Weights of a small image classifier: batches of 128, 90422 training examples.
Rows from block 2 of a small image classifier, named by matrix and row number. Rows with one number belong to one neuron. Each number is 128 + 32 x the weight over its row's rms, rounded and kept within 0 to 255. All counts start at 0. Numbers have three digits each.
Before each neuron's rows are labels from the 100 images, of 14976, where the neuron reaches its highest value: "strongest on" is what is common among them. Only what is clearly more common there than usual is listed. The data: stained colorectal tissue patches (NCT-CRC-HE-100K).
# fc1: MLP up (model.blocks.2.mlp.fc1.weight, 1152x384), inputs 231-307
# fc2: MLP down (model.blocks.2.mlp.fc2.weight, 384x1152, transposed), outputs 231-307

strongest on: tissue: adipose tissue; tissue: mucus
fc1.625:171112118133176171113075097087143109157085128118094123119126148123124192105099117138137112140166151137188108146139175143160183176120117131139102127104139105176152154130110135136117058141185125145128124179134097092083122155169105164
fc2.625:100081082105122090181187105112154103162088173147084111151158160114122154150113146108103183109143151153108172123078230136136145116140151166074144130090146165131109106148194141120118138059065139143118092069171096121082146120099097097

strongest on: tissue: tumour epithelium
fc1.657:118117126137130136091101130104146138157102109129167130190158135212107141129147097086151094109161090093119147160086149113139181097085180119156169148124106104121168101137110202117104136083159194090162162202147116144092165110169098162
fc2.657:163193128163092142105179139113116155167182062153122144181153130126151159147203119122219096088195083125107150142186102124118159154099097176152099113122115116131130145108120189068139135191134134138125163152127165108127140138129182141

strongest on: tissue: adipose tissue; tissue: smooth muscle
fc1.38:152120161099139173072190152174096091142156162099059090146148096123145104171121174185192103137104131101124175146122101152097151096084135147081133106186165181181142122151116158121102161164098145099075102163111176145094121105147136145
fc2.38:076091147086158075166183136137163122091101177117155137121128122181100115131068094122110151116117195182155149070108172064127074088182102150107169176132120113134126131107231134139133122167048133152177142081178114148131180144117131159

strongest on: tissue: adipose tissue
fc1.380:096113066149156033138107120152200068165101126092093119172157116143089115118117144114075158126151074095065171125131101065053165135138116170141105110176109132150078097159112167139059128128124083101147138111104157149117069046117118162
fc2.380:109164165181143157081138125088128133148105129175111124137142121097188081100183071124189150121163092078108137100140139159091132183061129142186147095115119085112131127052107112086125109171105127145157211167174166137156178115103137155

strongest on: tissue: debris; tissue: cancer-associated stroma
fc1.551:133132180128147081133212159129119132158111165097085080156109137130160072134138186104128032085119066084166160139174152191091142146149167118170200116115159112097087169081138094126138113155102119164160180149065138129143157136123160121
fc2.551:102114212115076060159130134117120135171088153118147148119108141151129159122121160166109155194067124140128095126098118110077097109134129099090159169144136110213211173082102114152092173147139094159142051095043062166140094160135128092

strongest on: tissue: tumour epithelium; tissue: smooth muscle
fc1.656:129137118127108128067133135145098128118195138100143110103052154113129117142142156144143148077138121127098176127160163082148105168184160163141175084144157091075113144085116150182142111130162088120139110155049159179096148153134147106
fc2.656:171137114128072159095132128140098100143101121161121143153124105092208195146213124144143094167122090159091128124135134139109176176084183119151162143121160124191124122081109092095139167141151102132121199153122160107155158140156133158

strongest on: tissue: debris
fc1.496:138091148127117154136142113165072095084096144094125118132107153158080177124131218123130097098105097098117158125152116128131125104147131147098128063143176200177128121091125156117139064127202130132191119136120138140154122108124123151
fc2.496:128122160165039111150098131093136117106155056180091106127096115143152123082130109162127145113111106139100139143144088134135122152100170085151149168185080150116148137169062104087117129148128120150125159159026105126153173150177184087

strongest on: tissue: adipose tissue
fc1.260:192146120099120089089114093128174145164054101124139156130125140163151159078166114171153082148146138151140122119151158155074233167115094059157052104149102119163123070139096150126103104171172159093165125109129067128111140126171127142
fc2.260:163148158116152111118111155154108068089183154104122103085111169145101127143116153178090149165117176165125140142130131121168074109145137127141131116139100124087121153110133107136141083130106133111216160139161178086106133078132133093

strongest on: tissue: smooth muscle
fc1.254:068099122122122181070146144130137104120085109124126109158171105148108062167153146134127158130129142160148145089136113080126123090157107204178126097160202128148170098152097129077083139126154123119195126128099159103121128115143126098
fc2.254:148119129138105144126172149119146162150181094126076152113104134101171146119078136132078122158154123092142165161110129087185148109129167100084157186094089069079097098126212098164155107128088138133122142110130185177162104133086138147

strongest on: tissue: cancer-associated stroma; tissue: debris
fc1.288:123110182090141161136154173099132139135108137117134138123111124144102185139129197153124105091132191089100148094061170118083113127124126181121138074143139078144118138079167197120147160172169176131147167125069150113147126156124104173
fc2.288:063148098137101130147116112107157167114120076160212122144096138164120032125093119131194158151127041151138088171137108153125102147120188162149166182102133150112121098085118112092098197101097117033097145182062157135141112144112189136

strongest on: tissue: cancer-associated stroma; tissue: debris
fc1.304:167111122141157113144135134143163122137142094127129142101120132079132077140152136084148149042147150099103186132176160108089142175160093130137117128095136088116121145133122174070116201179144139048187128137194077108142138123140070037
fc2.304:083143124074051067132167179108163119171111095154171161086153157098062152115154101092070119114115182129141146118188146171186155100138188140119116097191133180149135161166178107192169089121116179160162123121188094157128116154067108112

strongest on: tissue: debris
fc1.612:085102115113214111109143129101108087110142173072181086167079107126057158130116164173101107127132091062107088082142134110164183132144047124175111109113150128066087107092132181164129061114188156184146153109107135143144130096165141173
fc2.612:131099194122100068147100102083128167121116133162132121110073148183137121132139135150112162099053133143159077137091111099117100086102155114126161173186109132142132128099135114169108143128173159160145075106043067167141132167131095117

strongest on: tissue: lymphocytes
fc1.54:125094123082120110098136128153155110162147131203118107135119156119151094069095112153146138113155146127138150135156145151180135151131124098150115102149152121107156091179150147169080137113100123100166167098125107130106118104145178135
fc2.54:096154148089145145118108134123096094143133093155109132154153201113132178146163086149144084198177153135136131167130095147081163115111096090168063124134114134097135098126088138065121109206142133126167171170165129097115124077148159130

strongest on: tissue: debris
fc1.550:049161118087175132124127141104119117103102138071174114104133100102117116143137154129120133101112117055126101108135081089111187164152077124176135125102149103113117149112100163114164060159143115123144157103146127161158173110152181145
fc2.550:124165157155104149123144182108149197147149129191137155162104158134067151163167116134139180141089124148148119177137127083132123197080165084160146165134092148113116106096145096109076188171141149095082121099130148180105159211142118144

strongest on: tissue: smooth muscle
fc1.615:143110098108147065128086091179088115121140146095123151081087138079161143123171142110126166119104058147072153160145088169138154150095144052140121120136139099120105107122090123096122154086122150147108078192132101130112142142206148116
fc2.615:125120097094147123179135211094176144139082195112177167113116119127222084118127066107151103093124198158165178092132190181153118127112149116137141148125149175136164099108170139116136098149144167180152209113209148101141136122066177137

strongest on: tissue: mucus; tissue: normal colon mucosa
fc1.95:152168149189161115122128097162126177126144096113110129093165188130160114110092129161093110142138126143111114134170133100077105182132149160156153091142120168117158137147147113092116151139228158177109075159146179123130115154147058128
fc2.95:134077133094134099117106115128076063068087131070127078069100124152102126135110165115129134074115076105110154130064171177129124102120145153057157169096138133103114128150134137118145094091122081117114144123132104158141163064144103166

strongest on: tissue: smooth muscle
fc1.584:167149088175090147111098154112173095160087155121071145096147060127133156136232151087121167068123146067131125118148103129156152147160139099111143118131148138127079158109107173094094089081173130144041117145091132148107153142171138149
fc2.584:159136128147133138137134158139135101129156148117114155128151130138206147137125160096121081119118180176171097128093133114123110137098151101089138105108095180138175132129183118157111103124222172149129153088151120129172109149072144150

strongest on: tissue: debris
fc1.512:141105120146123104162159136128118144078142064108129115102108083058162163120164143102137113086139141113143099109159157097126135166124107072112146150090127131147106118075143157137148155113154109117143116124119130171167107083120123088
fc2.512:139152134163085126186105204133137136212153143157106119090116127173059115106109108138108201184134137161083173132153166120128089153154165112143176118153132158140183158201135132134152130189123160167113091142150202114138108160138143047

strongest on: tissue: debris; tissue: cancer-associated stroma
fc1.216:145147162130099089153164119109107148132054137081121083130095106116128063128063127153131127136092075099095194092165155158124105105156149113183157162147113131099124106121141088113134137102092107174188168100097175173102171109174130135
fc2.216:137121188170099122137120143097131108219152158124138175182098129156174165180157142120117171216073106115144097156116054127052118159061089142158160120123139145201186174105071108117122198170157143121119122106040077118125096168117152148

strongest on: tissue: smooth muscle
fc1.758:150147181134114114110161151102101128184093107106104093096147143143131191109183122124106109112195175097145142091087161125110147121125084207150109132138197057155134102094169130132110119138141159124182112120143117077112138119131064125
fc2.758:120130151125091086158163136134148142143158066153135116130102121123145112129135113048159146151146116169144068151158117144112147180140179123162147199130123124167210102063065099112148132142121120102136174142120111124119101163129168134

strongest on: tissue: mucus
fc1.146:110154114128068148151138149147124150125115088099119156105128123081157069108129134111080142113151113137106136109136085113139143106123159064121169073137108124140057112110104149137064213132139093158176084103158126166115147123121182125
fc2.146:154107089111132092099101119117053117097142094160131101141113121136210116157127115122153120181186156106153130137056118118146126087129123097138109099131143133081173170169055133106121114100143051150111125177144096113177086089143143065

strongest on: tissue: smooth muscle
fc1.412:070130163149159161173114173123080173059115132073095126047105151116095185147143173120162138135122121129145097143138161156121146132118143173110127103084119126129133175171100142118107080184140135106067131118141183157151098066143140084
fc2.412:152170119121102089143137127117211130118163094150147184167145156084173134128131090099120119125119125103116171146134143148111161142141137120121098090132122178123109160136020146111171162103135116171122124192173137125097184159158182109

strongest on: tissue: adipose tissue; tissue: mucus
fc1.392:213141115079163121131132100132147137143134142125061133130121137111086118103149155193220128172114155119158115081117124128127132160066142124122124090148104140147123089167094168131102109163119171123106126121101172086105104128102151185
fc2.392:156140089141182113106166152172135083162145167108120100199089108157047138168120123127137163152144179173150136109136152072140056105177118113098187139103113114089114160089126091090135116063100093111176112102143163109066109110106097129

strongest on: tissue: smooth muscle; tissue: debris
fc1.211:183147117120155120096129134140104140096175112131087099147166137103110164076164078119155139142148127111188159113152150174168150118034096173111058099148149108129123079137093080079213091127122162157157107155187093098114111116133144163
fc2.211:093135117110145114159139068162117130121128156098167112168151110108034082091084103125094121137095144138123112099138149151193101113227127115100139165060119097162072109129135133146088148046096122128109060115079128142108079096103103128

strongest on: tissue: debris
fc1.736:143096147080129123207110155122128136147107139113068120166185117179069139151087172180167186098091131023159143123109129103107149149114191093132151166150129119152137172141154077180101094179142148099099128149053109103146141111190116122
fc2.736:118206189182109133144161115115168155152123113168148155149107172077167131164156154155161107136151089104109145150131086114136176153133084181147098159094070130127115108108067127181145175139110157086187121095099126182202145157089172155

strongest on: tissue: cancer-associated stroma
fc1.502:086127118150107068094130115116120084127132184182130160141102092137118096098135133091153100106168179123093131125133124100125148142130126124152202080144159092076098116113090131124176165130185082109174114125148170146167116117110151142
fc2.502:099175113154096191113156182078152152144160121193129187171148123110158151136209077109162143156151089142107118138179086151118136148082130138172125129136115145121153097131082120068126177191123130109112204135129174114127136131132162149

strongest on: tissue: lymphocytes
fc1.52:087098131093125112162116109137116139184108096157130116156109120115135149111092058122157143157100115110139099169089148164132120170149128104152081168063142147100095151169106137123144145142147143151115123134153149118161135114140189171
fc2.52:130111171193101107135115122115087103120177081128175139115142135085090099069100111067127136129150143163146170086177121194176132115138152103108132131142124123197164187179063166106160098136118076189094161168152102102139145108135117100

strongest on: tissue: mucus
fc1.68:152170193130124129138103193105148120137167121181106071104149185069115133121044097122142170126141135099146131097156120119121147104131170174147119175150148138185125094142122132107121116149123141122085156082203152077100065144119167145
fc2.68:108112085140160178159184080101153135148079125149137152161153139122132114145187095097081146130124118153119172149160139118115140131141130157102102130141127112099044134112062132081103148136117098169085130137112161121110145085083167111

strongest on: tissue: lymphocytes; tissue: debris; tissue: normal colon mucosa
fc1.449:076085116135141151129111109098082073115138110074127135178153108128104160107065072136190051129125109011130140098148150139182202113189083123131099107137158154102125139180113164153088064128126177125151148120154134165165101113194142215
fc2.449:153113157119087096139077093110144202134134117182137097111065145154073122132109167148117140124080099148132120174104118091139121128121170094126147125165118129104107134102152083152082119110168176127123066146048101143134160190162089093

strongest on: tissue: lymphocytes
fc1.148:092107095131136149197146163121139119082123134119180104121096102114119144134187108154117075124096187128119163123167117091137158166161064114155132083155154149115063199145086140140088113154186130129120094117163128164158157083131133104
fc2.148:151113143076113130129110092116099186180132107188072116126105140221137160080112123119158147149118119133137131163091099060138103120104179116127164152116092163119194114079137123135134119119138163091095144149108092142080103139160099110

strongest on: tissue: tumour epithelium
fc1.685:089152109149154146184141180127115108125130134101183169085116091179111112097057131174154124092142129118137196176143082117109148094096143181148124129150140098133146090142137116113181179086159113148192082146133091142128151121188099148
fc2.685:113163119155106202112156160104152117156139115175102166181153148107186175132192109111175140136157089147106124149150088137117161157075126168180110120124110124137150117131069112084125158199133124119117200138143162109128124115142183152

strongest on: tissue: smooth muscle
fc1.71:145096080139074134123089114107143134151118103127115114099144099094122093145138123085086178123157215136184131106141111162079075127150166179071138157169124193100162155134126133125176125115100119122101125110193117096045133161081156056
fc2.71:136130158110125078198166125042127158117113139102116106097111128120121180124064138134088136124101140143158099140139174105143163158146120088191139110188070076047122113095191147200143102123161157120077060101130154111134100147133098085