Rows from block 9 of a small image classifier, named by matrix and row number. Rows with one number belong to one neuron. Each number is 128 + 24 x the weight over its row's rms, rounded and kept within 0 to 255. All counts start at 0. Numbers have three digits each. After the name is the row's rms in percent of the matrix's.
After each neuron's rows are labels from the 100 images, of 14976, where the neuron reaches its highest value: "responds to" is what is common among them. Only what is clearly more common there than usual is listed. The data: stained colorectal tissue patches (NCT-CRC-HE-100K).
# fc1: MLP up (model.blocks.9.mlp.fc1.weight, 1152x384), inputs 129-171
# fc2: MLP down (model.blocks.9.mlp.fc2.weight, 384x1152, transposed), outputs 129-171

fc1.745 107:150113115094146133111125122170121103121186123112134138102115125081141085116081139105132091112169134110127097130143140184129138130
fc2.745 098:155104131159067164111103115110139091143145142088143143181129121154112139129131144102152107113091150151166111110110102089161154118
responds to: tissue: mucus

fc1.431 101:117158150130150119128158113130145138163117142157145166141119143173113170105109140124146155091173171166120108064130150122156100081
fc2.431 108:136122176059120155155162186127121116129126143107145122168122115164091146123109102102116111150109172140117126156136107098147069120
responds to: tissue: tumour epithelium; tissue: debris

fc1.595 091:125119145120113104145153149108130117107123110127118131116119155138146133132106106138087166143101152134172156142148110146074124157
fc2.595 101:118120089117147146082137094103109145136168177107150141189109110111135113098163158136130115183144130062110133139170133116138151129
responds to: tissue: smooth muscle

fc1.377 105:110153113098128159144115124114155130139095150142112163136107117154126142157142110170148094142145104096142152113114139089104134180
fc2.377 111:123138124092106155087140166064127125130144180141151101186100130157110120091129156103153117133093121137133123125163111119190129107
responds to: tissue: smooth muscle; tissue: mucus

fc1.477 084:174163084122121167110121113104111156136105188104174149134135134141139147168124128127140154129108131108144075145121070116130127130
fc2.477 098:135122162102140106176095105106125129133145077131122158143146172109137082133142154176126171109120109113129140128077126130108137157
responds to: tissue: smooth muscle

fc1.171 091:106117118114134147095156097116092099113113175136069169116105169132142182112139196105176134145129171145111155127135162129123132153
fc2.171 104:164158117164134124137121151149147130146146160120145126153121089145161165133123124114156150149095095142130118108127104134095098132
responds to: tissue: normal colon mucosa

fc1.571 099:157140160154134155136140149130117095086116126108146133133125134118126139149144107097114142149092168123090180103122138087110143127
fc2.571 107:132150116108115135093104132080130108128133122139167102202141124143083134122131161103149115148094144129143099127170118141167134099
responds to: tissue: smooth muscle

fc1.481 118:143162129170122090153135094136146096113144155160148129169095170167127103122096140151124151150107129138149121141118103140127129146
fc2.481 126:134135100139164143133136141105142150162104091122148129143134140099171129132101107164114129137133131114102158145128127108109159147
responds to: tissue: normal colon mucosa

fc1.733 099:156125074115135124109139056112130134091142138122106112141146167106088122106133153108155119099147167110087132123156125134148160113
fc2.733 102:140092126144097127149133164120128142156166158106116180137115109144135154128120126146139124150116130136122125142091109155130115129
responds to: tissue: normal colon mucosa; tissue: debris

fc1.168 079:121130137136137075098138132127094142098119144173139111145120140109148163109181115124128131117144175130106161161095130087146161139
fc2.168 085:176132116128113170143121133163137129098136135065111156184112092138084121155098124138164108141100125145132096145120142166132122079
responds to: tissue: tumour epithelium; tissue: normal colon mucosa

fc1.512 091:140134137144129096113149095087194148127140144118076100114117104118151093095111129143096120170131137152181176105105116128144120112
fc2.512 092:088139142147112095137096139137123107128118137155129103176127143137119091157096142133173133132167125117139159188165081133133124137
responds to: tissue: mucus; tissue: cancer-associated stroma

fc1.217 113:107142117110150142145141140138167118147111168110101132098157156157099120099132132141166115133144121113171115086085093092147157131
fc2.217 103:124116126169123145120108150143108104103120145129133154123125125159132129139124123116150128134165111138140114143098165145118134141
responds to: tissue: mucus

fc1.762 107:120148135143120066138141129130119114123133164088097087106141121167114142138122150144095089120131122133097140142132172128137074118
fc2.762 106:099114142135108136098115168087108143115103162146152136169113129115118149126140141117161101168086096130109102121138107160115142104
responds to: tissue: cancer-associated stroma; tissue: smooth muscle

fc1.63 099:096120159161127119122144077145141097132083094152139098137156133102095142104131110131144161139130164121127082114089117064086120107
fc2.63 119:191134133112134169146144181140103154131123114038119126152136127134152109108145116133097123156135176149134108175137149123152080123
responds to: tissue: tumour epithelium

fc1.315 113:167137111119135117121158125121180088135134136116140158130110124108114141163128095138104099171166115083128156094103154137164097167
fc2.315 099:128132171152120158134080099121111097151124110125101133137133165096155098083134154114119176073162129131100110115181122142157160114
responds to: tissue: mucus

fc1.20 092:130132159155141153125076105104137116126115054122119134124101136144104144136131104125115173126126093130134125162074126136109178126
fc2.20 101:150134120124144097156152137160127139105136109115150112188118101108069132099119168134141130136099113145106137111157119132108091101
responds to: tissue: normal colon mucosa; tissue: smooth muscle

fc1.576 084:151116113143104100097149147153092157110142124157153125143141118117133148174156114147122137165140142138144175161135129106147138153
fc2.576 091:168113128113155153148163126152092122135103118097117113123112106138115124144114122109106103140111133158163097138119136143108117076
responds to: tissue: tumour epithelium; tissue: normal colon mucosa

fc1.723 093:154118143116159132137122126096174136094148135115090164102135162101156128097126147120146134142127167129134149115166120136128161125
fc2.723 095:110109167158090135127163130113117126090110148146135102167108129100134121145137129106176141118121133139135184111143091158184114102
responds to: tissue: cancer-associated stroma

fc1.585 086:163133103137158114114173102093210104116158112129114162138126181104129077099165132133143110147125139121107138087138155152106136111
fc2.585 091:106109135145093111131145113112128133065115156108155090195105134147104123139168133099167143113094140125153153129110100147156083094
responds to: tissue: cancer-associated stroma

fc1.475 087:113086105148148123115114109151108154125112121157137181157134140160138150189156111114157133141148090120159149110105116133117128094
fc2.475 091:124145148139139121154164101093173153148133118096118154246146154098135070125134127144113138105101108128132146128148129116126151152
responds to: tissue: smooth muscle

fc1.400 089:138145103130134123096141110150078102117104143152102153142111155138141133111112146080121147170120185131086138161119156115154127180
fc2.400 087:144133135140127127118114130110144127133156153114126116185143071157119140173097149135151093124131119108097113131135148106118112112
responds to: tissue: normal colon mucosa

fc1.591 100:151150145141132125106098133133119127147142131167144177140110071189128159178163088142129125152155116124135179128129110133115111098
fc2.591 096:120128153139125138125138118091144119123135173158118123238146156124122111119147148104139135099067119108128136139168131101140100125
responds to: tissue: cancer-associated stroma

fc1.210 100:116111121144135129135152102147127155128140128127188131115129153147133148136175141158145158125117121073155176134147112157127103099
fc2.210 094:122151140107103118109132112082165100127130159110146095218135125144113102139123138112147141118085168124127133118159126144170126112
responds to: tissue: smooth muscle

fc1.16 104:130127152151131071120158110145109101128126149104099090112135100161113141156118139149111099114123128116110133169142179114153073141
fc2.16 108:086132121135133138082103136118104142112115110151130144137120146118110167114157146119143126171127080128121086144136112133120148119
responds to: tissue: smooth muscle; tissue: cancer-associated stroma

fc1.359 119:111136175119119106109137105113127133130131126101140140141138097134093152171130080077161140140114141142159133124153143159115101119
fc2.359 111:155141119112167145167116113112154099144158151143145112191155148137094133094144085116139131147126119111116129118148152165151120149
responds to: tissue: tumour epithelium

fc1.752 097:123163154148094109138147083139092140104092167074121095138144127131151113145148132104139077117101100127143139127166102131117168131
fc2.752 091:131121136140143164122132161094119153145113156129141134168141127142112114134155157170130106126127111134106168158127146119143144123
responds to: tissue: smooth muscle; tissue: cancer-associated stroma

fc1.92 105:118136089125121099165116117129118150133103114114113157113116143105190123098080127129105096112080152131127133128125120103113130131
fc2.92 124:099129153160120138138120130075104173093164172132091085142157147099090121131111136150166120099131171126107135139173133126156146116
responds to: tissue: tumour epithelium

fc1.432 110:084123135092141113151114113133143128107168144103131116125117143095153089117134109157133133148153146126157180099148096155121100127
fc2.432 111:179110153133146124118138122137140093169101125140151107140130110156115129125085117087114123164121140128170126169133156133155130128
responds to: tissue: tumour epithelium

fc1.4 099:080111103092148152148138139126123129149087157104117137135105096150124109112136132148143119164150076153061076143134122082111138131
fc2.4 106:095131123139135146077148126089101118097147124126115106143116093149094113119116147144157132107092118141131146107096145131190144101
responds to: tissue: cancer-associated stroma

fc1.636 112:111137139105110121146159109141105097114130149147148130129105134121143156103133140139131101143162127120140150098138146114185115145
fc2.636 101:168120105135124114097148116147136090088193165149121106149118132138163105156125127116180129122104131127128136137152110148137123138
responds to: tissue: mucus; tissue: normal colon mucosa

fc1.332 092:133134103090179145135093131154113103136146096112121088155156098147124116107088124153144092104127113115173128123176149151153145140
fc2.332 096:114133110136109124169145134141143140137135123094138157172088112134152125146169125076098098141145124138140105142135133130086169159
responds to: tissue: cancer-associated stroma

fc1.607 103:151126151145116126086097103141120134194121120153124082115157131127116111062110087125186161122106122073107152138106113131099101123
fc2.607 086:146155164074160133112087133142134153168093107135150165124158129151122097123139157183168142147116101140126131111097079159116142139
responds to: tissue: normal colon mucosa

fc1.448 110:126124133122093152157103111101155100142193106143146104146093132097098168166183099145114188127121108101137127149112110102119135149
fc2.448 098:113139114096089110142147136149129124161136130089150104185123130159049088111120129168128127173071083139129147109155142151139104107
responds to: tissue: cancer-associated stroma

fc1.297 080:128124094123117121090143102137118124088182163123124139164107137166114143054107197119134141150145165140103115112164127137181172097
fc2.297 097:154095090131107117163101150180129091139139168099100136124109086159158179149123123115179112119101129110125095165115145145126135141
responds to: tissue: normal colon mucosa

fc1.655 096:145148101136081098147141127098078155117132099153081127131133119126156105152127116131143167115109155146158162119180134115121130141
fc2.655 101:144118159085160102146146086132143121131133150103127084120106139181117130170146141111118134150126105150159098123127111114150139078
responds to: tissue: tumour epithelium

fc1.341 099:107151130132192149124096106127141118162148106155181096109141075166128146143111152129129153122140115138147116135146129131158129159
fc2.341 105:101104106144086149167134119137122151131150122087140137212123142118105117136112101110129098128121139123134144161139132124108131127
responds to: tissue: tumour epithelium

fc1.503 100:105140150122129111158126103157141123181111106149090106078127120140105128104056141157113136128161159084150113113112152086156129142
fc2.503 111:148136119088143145098137084113138149119163099112167140143113141142101127121135171116150081121118089138163108138116073151123150132
responds to: tissue: normal colon mucosa

fc1.182 099:123114104092129120137130110134126175104152089106147121146130109128179074110126168130106100098114140127163154163088115138112118115
fc2.182 100:103148131127111073115159115120144182130128128136092104144149142103150080149104150115098098114059211144101125133113092092133113138
responds to: tissue: debris; tissue: smooth muscle

fc1.291 099:154115124140120130105107084156169091145134114096122121129103075136106112131126099131080146129133112156107154148132174090120122105
fc2.291 092:135163162122076140156091098112130118124117177122126150190127157108115137132179127135165155137130112125156100105163146142121106107
responds to: tissue: tumour epithelium

fc1.707 098:087129092120124174145115090126142167083126161120104111134141117105131076131126135138148140079145143129119100122174097084114170124
fc2.707 101:155124156109098160110152138131138097122159132118094110216120091134152119107133103107125121140105143115117104164135129126126114143
responds to: tissue: debris

fc1.706 112:068133132098119167130119119136157131113097156162107141118116110066149128138118108103139144135126085120112128132136109111156162093
fc2.706 115:120126135113101103093131138078137099107153166123171103194110131155120144136151142103165119117111134124137119124171113145177117123
responds to: tissue: smooth muscle

fc1.348 093:141132076096096142099130136159105107109139150104094115130114122097150142187146085129113115149109164122128093130113109165152176118
fc2.348 097:083141162108132117147116151109116105116137142146153117106105142074105118092122172158119169109140094120102146141117088161114161175
responds to: tissue: cancer-associated stroma

fc1.559 085:113111125127098128118133131098104101125106142146098135162144145146130131139147126092095096156159122132149137144148113144170126121
fc2.559 101:122137101178110123145146117138126137154115115115158141180113164148154127128088132176122143176124113161139130143134139073096119153
responds to: tissue: debris

fc1.582 084:070107110143131119140138128115086165119100112177136158142125117183133172168154134103099143113170102113119111089072132128131117121
fc2.582 091:137151135131143120156129103130186178167127097075100135219133140097133069126109118171111149148114108156133138146141142095112137143
responds to: tissue: smooth muscle

fc1.159 102:121112139103077130128110128087137107115153110116097154134167110141097128102112137088131150169125126121159143123123105129164136107
fc2.159 112:131185111143114091154110127100128106141145152139162087164114147178139132142120105121116111146112115136156102146189135134152159158
responds to: tissue: tumour epithelium; tissue: mucus

fc1.41 108:115136125125093140148141075145132137119136095166105102120115110141154113135111159126113137146096158138134122116105104062138148093
fc2.41 114:117136127139131099128137129127134092150129149135109146118118106099112100148189145104127156140146124106151117135142117137149129134
responds to: tissue: mucus; tissue: lymphocytes

fc1.381 092:136154142122088101122154084163109146159165141173114125108095141104100155140139107099118131122128105120150134080120096109116142069
fc2.381 096:110149086151118135118087114097117145144177109113101145189090128111125085151100150143142119135116083131126137139064138119150160117
responds to: tissue: mucus

fc1.213 110:094130107117142129104107103122124090123124168161083143122106138141126162042117140136139123130119118104077132137129156135123094137
fc2.213 110:124163136126110139102120133114091098113143166147135128195139111161113178109104142081149109141093117140113109116137111132104096152
responds to: tissue: normal colon mucosa; tissue: debris